{
  "input": "log_mel",
  "spec_augment": true,
  "depths": [2, 5, 2],
  "kernel_size": 3,
  "avg_pool_shortcut": false,
  "widths": [256, 448, 784],
  "init": "trunc_normal_002",
  "residual_init": "none",
  "beta1": 0.9,
  "lr_schedule": "cosine",
  "final_lr_fraction": 0
}
Rows from block 3, named by matrix and row number. Rows with one number belong to one channel. Each number is 128 + 32 x the weight over the matrix's rms, rounded and kept within 0 to 255. All counts start at 0.
# convs1: grouped (4 groups) 3x3 conv (model.blocks.3.convs.1.weight, 224x56x3x3), inputs within the group 28-41, a 3x3 kernel for each
# convs2: expand pointwise conv (model.blocks.3.convs.2.weight, 448x224x1x1, transposed), outputs 224-335
convs1.159 [136  90 133 113 151 134  98 108 129 126  54 113  54  95 164 167 140  91 136 131 154 159 120  73  49  87 105 139 118 132 114 152 108 118 130 173 134 157 118  96 165 114 143 187 118 175  69 117 121  81 184 103 108 100 105  92 131 140 170 171 158 184 205 100 185 179 181 159 156  99  71 128  97 123 128 133 122 107 126  99 100  97  79  95  68 142 108 175 155  73 120 152 172 162 134 164 175 123 140  98 145 163 185 162 173 108  90 175 114  91 108 118  99 178 185 111 101 125 146 180 131 187 135 165 151 120]
convs2.159 [132 116 148 134  95  92  98  18  90  80 110 100  94  75 128 160 126 130  79 178  77 151 106  72 122  65  99 130 101  97  77 119  98 114 136 100 178 109  89 159 149 169 134 148 146 134 127 140 116  55  85 146  58  83  65 122 133 138 136  84 101 160  37 127  62  58 117 149 183 121 126 122 128 130 134  95 186 119 112 100  76  99  72 137  81 140 116 141  90 145 163 141  82 179 110 164 165 110 100 120 100 107 109 138 103 129 135 180 149 113 162 183]
convs1.160 [107 132 134  83 117 107  86 104 147 119 124 122  85 123 129 143 113  20 170  97 126 161 138 104 121  39  87 130 108 156 180 103 186 120 172 138 116  98 176 130 143  91 166 116 132 128 116  78  88 136 110 128 127  44 149 125 161 164 100 147 133 175 151 161 178  93 162 152  87 115  75 147 169 123 123 130 159 146 101 118 157 123 127 169 126  94 145 167 196  92 165 131 181 130 129  87 152 174  45 148 137  57 119 120 121 182  70  83 139 134  85 101 130 140 127 147  53 128 123 199 149 106 151 113 193 142]
convs2.160 [ 86 155 106  83 156  82 105 108  67 159 153 121 151 123  97  48 106 185 105 146  68  97 136 122  88 103  85  85 150  83  77  67 115 156 103 118 160 130  96 148  93 197  96 180 152 110 102 115 140 122 142 147  94 120 105  65 118 154 129 119 128 116 176 115 173  83 163  89 100  95 138  54 101 138 122 202  90 191 147  69 239 120 133 205 130 106 128 173 156  93 124 133  87  41  94 172 180 162  96  96 110 193 113 182 163 118 107 203 150 154 148 103]
convs1.161 [184 196 171 201 158 159 204 146 148 118 121 123 133 164 135 132 138 131 165 165 134 153 162 192 138 182 173 156 125 136 205 150  98 149 110 117 120 127 144 100 107 139 126  99 106 143 118 141 135 158 116 106 168 162 119 129 119 137 145 133 116 122  67 160 148 138 115  88 153 130 115 152 145 132  87 140 115 181 135 202 199 178 174 148  79 174 175 131  49 138  82 120 121 132 132 133 136  80 100 146 145 148 187 110 168 135  96 120 136 102 124 123 157 123 115 164 145 159 111 131 154 152 128 129 140 110]
convs2.161 [106  90 143 167 109 161 150  76 109 110 147 175 124 125 134 169 174 143  80 154 128 137 129  91 149 120 104  81 126 129 126 147  75 139 104 109 135  99 131 142 108 155 171 141 171 105 119 108 135 106 131  65 103 121  84 127 125 120  62 143 131  59  84 153  80 164 132 193 107 141 179  97 107 130 104 137 121 129 130 142 137 106 209 109 140 115 150  76 156 154 154 128 121 101 116 150 168 149 192  94 102 178 140 125 122 128 175 112  82 112  78 128]
convs1.162 [150 174 124 140 119 135 160 119  95  86 180 103  72 130 158 144 188 157 186 165  99 116 166 164  59  61 185 140 160 111  90 168  86 208 160 130 122 143 169 176  92 170 143 118 147 107 154  51  73 198 166 126 160 175 165 170  98  94 121  92 201 162 139 146 139 120 133  76 146 149  70 153 141 193  69 114 138 135 150  21 177 115 117 162 145  70 151 192 105 194 113 150 182 118 155 114 135  77 101 195 123 109 144 110 113  75 117  86  82 168 110  68 131 136 150 155 153 106 134 153 130 108 129 178  97 147]
convs2.162 [147  93 146 152 112 155 114  99 170 175 127  97 110 153 105 122 142 166 152 148 135 164 153 107 161 167  85  94 111 142 188 128 120 132 148 126 151 160 126  96 107 167 157 148 109 114 151 143 174  94 137 109 133 145  84 117 105 151 132 107  84 122 177 129 153 106  72 105 163 172 106 167 116 165 182 118 141 170 108 141  66 129  67 170 153 132 120 131 152 125 132 120 186 114 123 136 147 156 172 128  99 162 151 142  89 133  99 151 114 204  90 162]
convs1.163 [143 143 161 133 110 139  95 161  58 128 150 146 148 122 133 106 138 187 145  98 173  58 133 151 176  92 107 134 124 148  93  90 102 148 156 109  97 111 104 143 112 130 113 123 140 125 142 176 129 146 171 106 116 176 102 115 111 146 130 133 132 186 132 129  80 145 132 128 175 185 122  75 151 109 143 117 150 156 172 140  72 144 137 129 149 140 114 149 152 135 100  90 134 109 134 125 129  82  92 113  90 155 102 115 149 207 135  80 172 154 145 146 118 113 133 122 176  83 130  99 130 152 125  77 179  78]
convs2.163 [122 140 122 133 171 152 116  85 149 145 127  74 133 141 138 117 142 161 172  80 144 153  77 131  89  85 185 120 126 167 153 123 128 128  86 116 108 154 155 172 202 105 158 166  85 108 102 143 138  31 123 168 123  93 140 106 133 117  94 171  99 139  88 113 133  61  25 111 132  92  79  62 144 114 126 165  48 103 187 167 140 130 145 148 178 127 144 140 157 118 145 148 123 105 148  73 134 147 159 129 144 137 155  80 131 108 147 104  96 103 105 155]
convs1.164 [152 165 135 161 159 134 155 148 130 140 133  93  43 163 155 101  96 136 185 106 160 139 116  97 114 151 173 143  67 115 165 127 148 144 135 134 110 156 102 165 133 123 102 116 143 152  73  73  85 131 148  80 139 174 115 135  87 107 159 162 132 152 152 114 156 136 124 127  92  83 101 186 177 163 128 104 126 147  57 101 135 133 126 119 125 128 130 160 147 114 123 157 134 170 126 137 177  56 129 112 140 126 159 138  88 116  95 149 144 156 103  37 174 168  54  90 146 155  85 103 209 145 102 192 104 154]
convs2.164 [157 161 112 130 139  76 109  67  57  91 120  88 103 126  82 131  45 167 138 196  97 166 162 104 104  82  97  99 126 125 189 177 154 135  59 152 117 139  96  91  94  87 134  90 124  96  88 115 104 138 127  85 117 113 115 135 158 206 165 132 110 139  38 113 159 127 135 152 148 186 113 130 134 110 112 114 118 107 118 160 137 123 150 136  94 105 111 153 114 192 166 121  72 142 114 127 163  89  60  61  80 130 156  99 101 149 120  83 138 118 111 147]
convs1.165 [143 165 165  90 186 178  91 133 102 154 109 112 113 117 159 136 126 119 121 119  76 129  94  86 177 152 162 154 160 102 120 133 146  72  35 107 130 111 157 121 173 146  77 133 102 149 119  68 171  63 101 180 135 142 135 153 144 122  89 169 100  46 152 104 137 134 109 117 163 104 126 152 117 149 115 211  73  85 189 140 138 142  86 144 148 169 121 157 121 137 164 141 148 150 133 147 134 146 163  59 116 135  88 131 155 111 135 191 133 112 136 163  99 142 162 126 136 164 130 199 142 138 114  81  46 111]
convs2.165 [103 117 123 138 127 142 109  62 139 106 136 133 105 113 197 129 115 118 117 135 141 144 189  97 159 125 137 180 149 176 158 118 162 140  90 100 107 150 141 161 103  66 132 109 158 112  68 118 103 144 109 121 119  70  74 112 132 124  96  64 182 122 124  95 190 133 162 100  91 150 141 118 132 109 110 122 153 144 135 153 155 132 150 166 117 135  92 154 150  83 164 126 121 160 147 194 140  95 146 143 136 134 100 148 139 187 160 109 158 171 150 163]
convs1.166 [165 160  65 161 141 107 118 160 154 138 104 116  50 145 170  93 130 140 114 133 173 126 136  92 127 202 129 164 170 135 196 107 103 108 121 155  97 107 116 101 160 108 112 125 145 138  80 113 114 120 129  89 121 109 112 138 106 149  57 156 137 183 160 109 158 152 117 130 143 103 173 203 160 141  96 142  90  97 126 123 175 137 139  24 109 142 241 128 123 115 145 144 161 148 151 132 162 118 131  73 122 166 142 156 137 101 147 218 135 120 120  48 141 163  86 133 140 143 141 181 133  80 121 123 139 136]
convs2.166 [ 62 147 128 102 203  83 125  82 130 144  70 134 172 107 140  91  58 135 172 106 113 174 164 157 145  72 120  98 135 156  95 108  96 136  75 131 116  81 142 178 117  95 133 126  46 100  65 134 108 148 143 113 147 114 167  75 118 130 125 144 167 124 143 113  40 145 214 153 185  64 158  92 122  98 159  99 136 165 162 150 135  63 150 164  77  93 115 138 181  89 196 127 116 143 131 158 101 114  94 123 128 117 138 142 133 123 153 122 165 160 156 107]
convs1.167 [133 122 105 131 172 155 102 122 111 137 110 160 110 146 147 133  98  78 192 139 121 146 121 186 109 177  87  69  78 174 112  74 104 157 178 142  89 161 120 204 106  56 120 155  88 157  98 144 116 108 150 117 136  61 108 124 116 117 106  96 142 186 139 147 163 154  85 154 131 141 100  63 168  82 163 144 101 169 119 186 100 121 144 131 156  94  57 145 137 156 131 138  93 168  89  96 125 153 155 174 111 137 112 147 134  83 108  72 149  85 177 109 166 179 138 117 114  98  75 129 203 103  49 112 169 166]
convs2.167 [136 157 156 134 124  17  84  77 153 120 145 195 113 180 115 108 140 155 180 138 173 125  90 115  88 131 136 119  94 136 142  94  77 155 133 200 142 113 124 150 120 136 158 111 135 162 105  94 139 142 134 128 119 181 104 131 170 152 142 105 179  81 164 110 102 171 155 148 123  58 153 136 132 176 182  84 141 111 119 154 171 180 110  62 174 157 191 112 113 109 102 110 161  97  87 141 151 119 151 144 120 116 128 133 139  94 121  89 158 132 104 130]
convs1.168 [101 154 153 130 108 135 122  63 115 182  72 111 119  93 138  70 163 188 151 123 107 102 144  87  68 145 134 149 114 140 148 134  96 114  95 166 135  87 112 139 163 116 169 138 105 158 126 119 118 160 136 106 128 150 148 160  95 110 116 128  56 127  89 141 112 117 108 151 164 106 139 136  83 114  95  85 120  55 119  92 120 156 128 117 140 169 159  96 134 165 160 143 133 106 119 100 106 120 130 133 112  67 171 138 144 108 150  98  93 125 134 103 153 216 100 108  91  53 149 161  58 131 160 142 152  92]
convs2.168 [136  98 166 145 116  87 103 103  66  61 101 103  89  90 120 157  69 125  65 145  93 118  51 106 102 139  87 158 103 112 131 133 113 145 125 110 101 158 152 104 139 113 116 143 131 159 137 156 163 138 146 103 113 109 116 119 139 156 172 112 109 144  87 105 136 155 148 119 200 153 140 137 119  78 148 124  96 166 139 108 143 163 105 172 124 108 108 131 142 159 112 125 111 138  79 155  85 135 101  92 122 118  95  81 147 123 138 103 147 121 128 117]
convs1.169 [123 206 120 145 163  92 131 131 117 107 104 125  77 114 110  67 168 137 107 143 146 122  99 120 126 153 189 116 173 114 130 108 133  93 102 151 150 105 113  97 128 164 130  96 123 127 137 150 148  66 150 115 141 193 125 127 137 149 105  91 168 169 172 122 134 130 134  98 109  71 134 172 154 153 139 153 114 111 125  93 156 120 131 155 154  57 141 106 144 196 154 167 135 158  71 156  93 183 153 111 117 129  84  71 130 101  81 139 144 102 100 133 107 160 161 131  91 154 102 141 144 120 176 156 152  84]
convs2.169 [142 136 156 105 103 134 121  94 143 150 117 135 142 156  99 109 136 144 104  88 114 110  91 137 184 145  98 173 117 138 165 123 132 117 107 108  84 157  87 135 142 131 145 143 121  76  78 135 114 148 135 102 124  79 150 117 114  88 149 150 145 183 111 131 153 130 134 122  29 194 136  84 116 137 118 132 132 110 118 110  96 120 125 134 118  90 137 145 143 118 126 183 142 144 164 110 129 168  95  87 129 160 116 109 177 131 133  80 151 140  78  95]
convs1.170 [ 77 171 122 149  92 119 141 153 152 109 107 119 125 116  62 162 116 122  72 122 103 102 126 116 118 178 141  41  99 126  64  78 154 165 161 196 170 102 123 125 140 135  91  98  74  81 119 121 133 116 140 131 175 148  81 119 124 110 164 103 127 144  99  65 118 106 130 102 116 168 179 137  93 162 103  74 137 138 113 133 123  81 121 112 138 116 128 121 171 157  76  93 157 122 107 133 107  75 116  93  67 102 125  82  61 113 104 184 172 192 140 123 112 174 165 136 130 149 106 110 136  97 134 147 144 122]
convs2.170 [134 135 157 137 120 121 118 174  71  85 200 158  91 171 110 120 105 159 119 142  83 129 159  41 121  86 140 129 152 168 143 124  95 118  96  95 196 104  97 161  72 115 137 142 159 137 103 165 136 145 110 107 150 142 180 124  32 169 180 112 162 185 137 156 122  50 164 156 161 119 113 123 165 129 151 134 144 138 107 154 142 111 130 111 138 100 153 143  87 116 129  54 196 125  99 146 126 159 149 101 116 121 148 129  80 115 139 141 156 151 177 150]
convs1.171 [106 136 121 111  79  52 168 118 101 166  84 162  95  76 105  93 100 151 131 159  89  51 144 146 160 125 119 148 114 118 102 166 126 131 151 105 131 124 125 105  85  81 144 179 189 143 163 125  90 154 147 161 102 109 120 113  77  87 109 160 112 111 183 137 149 122 101 128 148 173  84  57 175 133 107 112 130  97 120 128  56 149 153 142 101 166 166 159 114 107 152  99  63 101  87 102 131 137  97 137 113 127 133 146 178 182 186 141 113 132 112 174  70  84  92 104 140 135 125 158 109  84 131  98  82  73]
convs2.171 [ 75  84 154  95 164 118 168 171 149 150  95 138 118 126 121 101 139 183  71  75 141 194  60 167  74 114 153  72 145   0 105 117 152 188  88 103  80 107 154  80 132 115 116 150 103 109 120  79 124  61 176 123 108 102  95  83 140 167 118 126  72  79 100 183  77 106  81  96 159 103  70 165 149 120 128 157 151  98 142 110 106  98 112 111 131 125 192 174  46 177 163  23 134 123 150 135 184  94 154 101 156  79 163 141 149 138 127 112  88 140  73 118]
convs1.172 [120 160 158 113 170  86 101 158  72 136 149  41 110 172 133 151  97 165 107 144  80 136 147 156 147 109 134  97 130  74 124 133 108 129 106  67 145 115 109 156  91  83 130  85 106 126 132  99 141 137 161 155 134 102 109 143 120 132 161 136 120  80 151 106 158  92 125 148 152  90 125  83 187 133  92  95 133 100  89 163 116 108 131 103 134 150 153 159 137 100 123 106  68 152 105 142 115  33 103 140 120  98 113  98 117 114 113 184 145 103 158  84 100 180 161  73 142  94 115 144 172 103 128 135  86  88]
convs2.172 [ 83 111 133 139 135 146 167 132  89 127 147 132 136 131 126  93 117 214 155 149 144 168 112 137 152  63 153  73 129  49 114  94  68 135 191 125 125  98  97 135 149  91  74 126 124  97 133 115 145 154  91 126 126 172 110  96 167 154 174 124 120  59 138 128 158 165 102 127 121 139 152 119 162  97 183 134 156 108 136 141 159 149  92  61 180 153 103 161 113 113 110 135 160  82 130 146 183 120 104  88 138 107 105 159  69  97 106 148  98 112  58  87]
convs1.173 [133 157 104 130 142 130 116 109 175 143  96 150 113 119  50 146 106 127  96 140 164 115 140 130 191 121 145 128 141 152 123 132 113 168 180 157  98 132  97 151 165 113 170 137  99 121 148 166 120 159 140 124 126 141  65 132 172 117 151 150 120  67 116 118 150 152 190 130 106 171 116 155 164 161 139 152 144 127 135 139 137 114 155 162 102 147 138  99 146 143 129 133 133 128 129 122 131 112 129  81 126 150 124 158 102  97 136 132 127 151 109 148 151  78 115  81 103 169 128 105 126 164 121  74  76  63]
convs2.173 [128 113 138 126 112  89 111 124 114  77  98 179 131  99 170 165 102 156 102 123 148  62 188 101 132 174 157  43 182 147 168 128 140 112  98 139 148  94  70 142 146 136 146 148 154 113 107  62 166 135 143 135 123 101 127 119 120 130 147 122 122 121  84 171 104  97  97 144 105 116 158 125 100 137 134  78 109  96 163 119  99 129 111  67 111 127 124 110 100  98 125 116 110  91 108 112 157 153  57 149 117  79 100 197 126 117 106 115 149 165  55 107]
convs1.174 [ 81 110 139 139 106 148 156 108 160  93 171 100 132 143 132 124  99 107  88  55 136 116 113 114 157 158 116  20  97 152 106 136 113 143 171 126 101  82 101  84 106 155  84  96  48 120  89 164 142 143 118 146 168 162  82  68 130  96  82 139 152 155 132 126  90 153 122 141 118 120 162 120 131 146 121 129  98 150  90 154 138 141  95 173 142 146 112 136 164 169  24 130  74 130 112 153 186 139 116  94 138 140 173 156  79 126 121 113 155 158  80 148 174 168 127  74 110 191 134  97 177 109 141 176 109 109]
convs2.174 [153 172 122 185 180 112  97 144 153 107 123 110  81 155  98 129  70 160 149 129 131 133 120 109 129  86 135 119  99 168 119 145 127 148 127 190 162 131 126 162 110 111 126 135 133 102  75 131  74  98 129 144 151  51 197 174 116 136 123 170  96 110  80  66 119 124 113 167 146 129 126 123 171 110  70 129 155  69  95 134 138 124 142  67 151 108 135 144  99 142 102 117 139  72 117  92  93  94 142 106  80 144 147 134 131  74  74 172 108 117 162  85]
convs1.175 [ 96 152 118  51 140  73 150 144  93 119 131  93 169 119 107 104 102  97  90 124 126 130 120  86 130  77 161  60 131 163  58 115 112 152 121 169 127 134  89  40 112 152 129 116 143  95 144 137 139 102 109 148  77 164 106 114 151 175 116 108 103 112  84 104 119 129  95  99  94 160  63 160  33  58 107 105 116 120 119 107 169  89 137 145 138  89  99 149  82 167  80 114 139  69 118 160 121 130 147 112  99 100 127  60 110 128 121 114 165 146 132 154 108 116  62 102 161 103 160 159 140 123 105 129 100 190]
convs2.175 [210 162 113  88 159 153  86 112 136  77 183 166 142 133 106  79 139 102 164  75  73  81  80 120 146 154  92 124 175 194 128 173 152 139 129 137 180 196  87 158 108  86 155 162 162 144 157  72 141 168  99 147 121 119 164 128 124 163  78  97 153 121 152 133 103 160 155 104 134 126 173 131 126 104 163 112 134 112 173  88 179 132 125 128 137 134 143  64 184 117  76  92  95 118 126 172  93 139 125 123 145 140 140 153 148 152 112 104  89 154 151  82]
convs1.176 [156 164 151 151 110 178 105 148  83  99  73 135 118 135  83 170 144  63  72  91 111  65 106 147 135  77  72 100 146 114  43 129 157 117  97 101 114 201 150 112 140 107 153 143 130  91  89 106  94 124 170 147 113  85  80  94 132 119 105 106 178  85  54  93 137  73  74 134 160 123 152  88 194 122  94 158 145 132 135 139 162  90  98 109  69 124 168 156 125 103 150 118 141  30 135 146 118 107  57  94  85 103  91 130 151 166 164 113 127 153 158 158 141  67 133 133 126 139 167 149 147 152 125 176 124 136]
convs2.176 [171 132  85 101 148 140 169 110 104 131 101  78 114  29 162 110 147  72 196 143  87  91 169  83 163 148 153 116  77  85 117  90 143 123 100 104 136 241 101 101 105 119  70  58 122 101  85 163  70 145 119 139 170 117 109  84 138 161 122  81  87 124  72 156 146 153 157 116 134 111 132 106 112 112 125 157 150 205 103 127 118 137 111 157 133 164  67  90 163  47 158  95 176 124 127 109 183 122 130  74 107 116 156  89 105 144 140 142 130 107 139 133]
convs1.177 [151  79 128 133  95  77 106 175  65 120 115 142 121 152 133 122 121 125  91 105 163 172 138 100 108 146 119 142  91 172 148 154 118 111 146 128 109 140 108 126  95 149  99 148 173 124 113 145 164 141  93 109 162  45  87  68 146 159 130 160 133 125 121 129 124 135 139 117  84 128 156  10 128 150  45 153 120  69 142 150 110 133 110 146 165 150 113 110 156  59 177  57 197 168 116 172 119 126 132 150  72 124 160 135 150 154 124 113 149 101 148 124 137 179 131 112 151 157 117 175 143  97 158 147  91 145]
convs2.177 [ 89 126  95 143 184 158 128 109 171 134  79 158 136 120 141  93  77  92 152 132 120 135  94 170  72 134 152 135  93 136 125 142  63 151 147 110 139 120 104 135 149 103 187 142 146  97 162 187 124  76 124 161 134 147  56 139 174  80 120 120 149 114 127 160 182 114 116 162  73 150 101  85 132 142 135 144 132 128 118 127 181 164 132 149  92 125 170 204  74 130 151 185 185 107 133 181 146 121 151 168 102  95 126 165 158 163 101 149 126 118 128 109]
convs1.178 [121 130 151 131  88 152 157 108 135 131 137 159 113 111 208 121 136 135 128  65 147 142 126  95 150 170 115  95  76 160 117 124 129 115 134 100 117 146 146 113  92 114 120 103 107 137 106 139 125 148  87 158 169 140 102  77 131 135 155 129 143 174  95 130 122 145 111 120 125 146 178 145  93 140 102  64 108 122  41 118 163 140 106 144 134 161 112 139 158 140 123 100 150  54 128 157  80 135  66 121 112 127 180 175 120  80  89 149 111 189 158 172 104 145 170 116 168 121 125  71 202  53  98 177  89 142]
convs2.178 [184 137 116 142 137 133 124 172  94  97 130 102  40 146  66 128 107 159 155 109  79 137 129  39 156 110 149 117  94 164 127 163 105 152 127 159 169 107 125 137  71 123 129 101 145 111 136 183  97 136 130  95 118 103 153 165 104 166  84 161 129  91  88 142 145  89 126 150 170  83 131 148 190 122 133 156 150 112 137 113 137  96 117 115 143 110 104 158 202 111 107 163 158 156 115 119 131  86 151 103 140 127 124  71  90 123 124  66 108  99 176 137]
convs1.179 [111 126 114 105 120 106 142 214 176 168 155 139 164 149 156 162 150 132 132 118  64 116 126  87 111 160 157 125 110  61 129 126  94 136 186 115 140 169 118 125 112 138 133  90  97 153 133 130 139 140 112 113 183 147 127 125 120 107 159 116 106  97 137 178 153 119 163 163 140 157 211 189 174  91  87 170 133  80 245 160 115 150 141 138 137 145 119 117 179 132 132 147 123 123 116  84 155 111 106 122 104  83 103  83 110 121  51 103 153 185 118 167 129 142 176  96 113  89 155  89 141 104 105 164 147 142]
convs2.179 [106 116 111 115 164  98 155 166 111 127 200 116 112 171 151 117 124 120 156 163  94 136  79  80 130 140 116  93 143 210 169  79 143 127 186 100 154  99 130 205 132  99 117 132  80 159 143 197 137 131 167 190 196 153 191 210 122 190 166 116  86 134  75 149 151 131 158 125 120 130 204  72 128 123 137 163 125  91 130 100 150 109 142 150 163 100 144 142  77  91  99 122 116  76 115 120 141  76  87 104  83 163 164 116  90 103 159 120 136 167  61 134]
convs1.180 [156 173 135 140 119  95 204 178 125 132 187 106 143 140 126 158 142 228  99 146 162 115 122  96 106  90 156  87 142 114 128  97  94 164 125 166 180 133 144 129 127 130 149 119 133  64 152 165 145 122 113 122 103 154  69 109 139 114 142  77 113 102 131  60 154 139 128 114 112 147 135 158 137 175 135 144 127  77 128 191  83  76 154 153 149 124 122 118 102 153 103 124 134 122  96 126  58 122 148 112 101 119 134  66 106 107 151 158 175 179 114 128 129 143 147 162 144 154 134 123 106  90 150 122  93 151]
convs2.180 [135 128 124  75  98 156  81 163 155 120 133 173 102 173  95 111 136 100 111 135 169  98 168 167 166 117 125 118 155 106 214 130 115 146 131 155 172  99  97 183 164 114 163 139 187  75 143  96 177 171 123 152 146 122 158 139  60 192  78  82  89 127 117 147 162 105 106 134  88 143 118  77 113 118 148 183 160 138 148 140 149 105 114 118 156 131 131 148  93 137  96 130 137 121 152 137 171 147  88 124 129 182 112 127 132 130 107 124 176 123 112 165]
convs1.181 [ 77 138  85  84 115 106  85 117 112 129 137 127 105 129 123 121 117 102  77 153 136 147  76 153 144  82 109  87 177 159  66  90 123 125 102 114 126 136 105 138 110 132 154 165 165 101 169 149 154  69 148 118  84  71 121 114 154 162 112 151 138  47 115 104 157 147 118  98 104 161 152  91 174 119 138  71  63 123 111 139 102 105 165 153 138  79 124  97 121  86  98 113 200  52 183 108 133  86 173 107 126 177 121  91 101 158 110 161 143 120 134 131 110 122 134  97 117  81 121 120  94 148 111 116 102 127]
convs2.181 [113 125 107 132 152 149  88 120 114  78  88 160 129 139 110  61 150 137 134 111 149  86 188  80 144 111  93 113 135 145 136 165 145 181  96 104 181 135  98  99 139  91 103  97 143  83 102 101 146 136  93 130  85 146 144  53 129  63  79 125 118 110 187 151  53  76 116 152 127 114 128 117 127 128 113  69 123  96  92 117 127 120 122 108  83 107 137 107 207  97 161  91 158 134  80  86 149 112 150 128 126 101 107 128 154 165  97  88 145 134 119 194]
convs1.182 [176 155  90 153  72 105 201  98 111 179 170 142 139 156 136 132 113 177 111 153 141  68 110 116 206  88 117 194 141 141 138 103  94 177 127  71 145 146 110 187 172 108 152 125 133  87 129 131  68  93  90 177 114  97 119 141 129  72 136 127 156  91 148 131 111  91  98  84  90 185  87 102 122 128 161 110 136 161 206 147 204  97 141 126  85  90 101 177 134  99 186 124 179 142 150 137 130  76 169 112 132 171 142 102 111 107 142  94 135 128 142 109 114 161 121  99  74 141 106 193 133 159 167 131  44  51]
convs2.182 [187 108 189 131 127  91  79 122 172 187 110 111 113 146 128 151 100 214 138 123  96 166 172 153 135 139 130 104 126 115 143 189 142 113 132 120  94 103 106 157 114 153 168 132  90 155  99 104 139 134 116 119 120 163  64 168  94 145 187  95 156 125 140 116 106 106  38 122 137 113 135 187 140 205 145 122  83 109 100 136 160 160 124 127 107  87 152 132 123 141 130 138 162 172 113 105 115 130 174 100 133 101 129  88 124 113 129 166 138 122 106 147]
convs1.183 [130 111 104 165  91 133  87 113 157 151 115 141 176 143 138 183  90 121 107 132  87 189  99  62 134 111 119 162 107  77 161 107 100 175 129 101  96 109  64 155  83 124 131 128 175 105 146  97 176 114  52 106 126 133  73 135 171 144 146  58 100 148  78 105 126 103 169 139  46 135 120 131 128 127 134  76 155 110 133 175 158 117 146 105 174 125  74 101 144 129 152 122 133 146 196  92 157  69 131 108 128 126 131 165 149 134 137 180 124 136  70 157  93 150 159  89 125 118  84 124 151 157 118 124 117 103]
convs2.183 [ 98 145 198 202 144 172 110 103 151 150 180 163 176 173 123 123 150 103 148 141 137  99 162 126  88 109 141 172 141 148 130 149 136  57  92 145 101 116 150 219 121 142 151 166 104 157 133 126 109 172 145 170 146 200 114 156  86 146  96 117  99 148 156 114 167 139 111 116  84 129 174 148 109 144 122 113 117  83 119 167 161 205 142 116 188 130 149 123 109 123 106 114 146 132 137 171 115 180 139 157 132 130 149 150 124 101 152 202 162 132 150 108]
convs1.184 [121 128 150 116 113 124 144 184 117 170  75 140 138  83 139 156 122 127 129  78 124 112 144 119 113 158 119 154  81 129 118 156 133  71 174 134 149 142 179 152  75  95 156  99 118 138 118 144  82 172 103 133 174  89 139  81  84 112 152 142 142  90 150 143  99 136  93 138 140 128 161  79 169 151 138  59 118  86 167  71 114 131 110 144  82 156 132 118 161 103 204  63 148  95  85 164 184 147 182 152 128 136 124 127 156 125 142 179 169 136 132 137 132 193 171 130 171 191 182 157 136 121 141 182 114 138]
convs2.184 [ 29 132 109  53 149 162 171 111 148 219 122  72  85 119 128 144 162 154 147 110 121 107 119 128  77 136 107 103 153 120 186  74 169 158 103 125 165  94 155 175  24 114 150 110 202 133 140 198  99  98 124 159 175 136 168 160 147 147 101 105 156  99  88 173 150 126 175  52 144 119 154  86 147 102 165 158 171 145 148  50 141 119 146 163 121 124 122 162 113 102 130 164 116  53 159 117 157 121  94  94  83 143 144 122 136 131  99 127 129  98  82 128]
convs1.185 [153 156  97 112 130 107 146 136 132 130  75  95 113  95 175 120 188 125 158 109  95  91  95 160  90 148 142 159 138  88 161  94 134  96 107 130  77 193 214 142 163 112 139 168 149 165 115  82 112  78 158 146 160 150 161 116  81  85 142 135 136 181 160 164 114  85  92 105 165 178 145 121 117 114 108 150 152 112 112 106 135 157 107  77 108  85 154 151 180 152 117 154 143 123 105 141 134  78 130 112 139 155 129 144  97 116 132 109  57 125 162  79 183 182 202 111 177  96 140 159  86 107 114 206  81 149]
convs2.185 [154 100 147 106  76 142 110 166 120 171 134 120 124 138 162  57 112 162 114 121 151 133 154 127  93 135 117 118 118 183 166 131 117 180  54 151  85  83 143  95 138 144 105  98 125 128  98  88 110  41 119 133 104 124 116 141 182 204 132 128 128 183 103  93 144 112 130 106 190 156 103 178 126 111 115  85 128 155 124 130 113 141 139 156 123 118  98 166 106 163 171 168 167 177  88 164 134 135 115 114 123 114  62  93  85 181 135 151 159  92 167 186]
convs1.186 [128 124  67 148 130 121 164 140 119  98 128 142 113 121  67 173 181 111 110 143  90 134 130 116  94 135 132 131 124 138  92 128  89 153 126  83 131 146 119 139 124 154 147 107 150 116  78  51 119 129 125  87  90 136  86 178 132 130  73 147 152 150  71  98 123  53 161 140 110 103 102 138 124 123 162 121 159 135 108 138 149 119  72  44 112 123 127  60  83 136 135 157 142  71 119 103 143  98  55 139 110 154  74 123 105  83 123 170 101  74 120 135  86 110 166 143 126  89 100 105 161  85  89 146 102 129]
convs2.186 [105 124 169  98 118 186  81 143 126 142 135 129 112  84 162 147 150 166 120 187 159 123 160 137 191 165 112 149 126 126 117  78  99  88 121 111 106 146 121  83 108 166 124 115 124 122 165 151 107 171 117 113  88 172  79 151 135 144  98 189 149 141 207 154 174 153 128 152  80 180 153 156 167 118 132 163 112 213 122 127 113 124 194 118 147 138 118  97 177  63 173 174 164 156 148 121 121 162 122 148 104  95 116 187 151 187 107 163  86 114 149 138]
convs1.187 [123 164 152  96 136  70 109 143 119 122 152 108  96 131 125  93  68 157 146 126  90  61 116 153 140  96 123 132 124  90  35 115 125 154 121 139 141 164 144 105  64  99 131 129 118 152 106 106  86 149 183 153 121  92 153 136  84 126 129 148  91 131 120 139 129 112  72 117 162 174  80  86 174 131 124  97 125 127 101 151 150 150 118 136  91 144 189 154 128  89 154 144  80 112 101 129 151  76 113 152 132 118  93 133 155 138 170  93 114 154 157 133 159 104 123 102 131 135 136 145 158 150 100 132 140 117]
convs2.187 [112  77 121  76 145 139 135 130 156 138 133  99 139 147 119  96 140 147  60 101 147 147  90 143 147  98 165 110 126 145 141  86 132 165 175  99 170 110 149 135 127 136 107 131 150 160 140 119 157  88 143 137 146 106 102 165 176 169 130 133 113  86  94 150  67 132  99 127  95 146 153 126 118  83  87 143 155 107 149  85  94 133 111 146 146 134  42 126 104 119 113  83 119 135 121 109 207 149  80 142 173 179 182 121  92 129 160 167 118 153 139 107]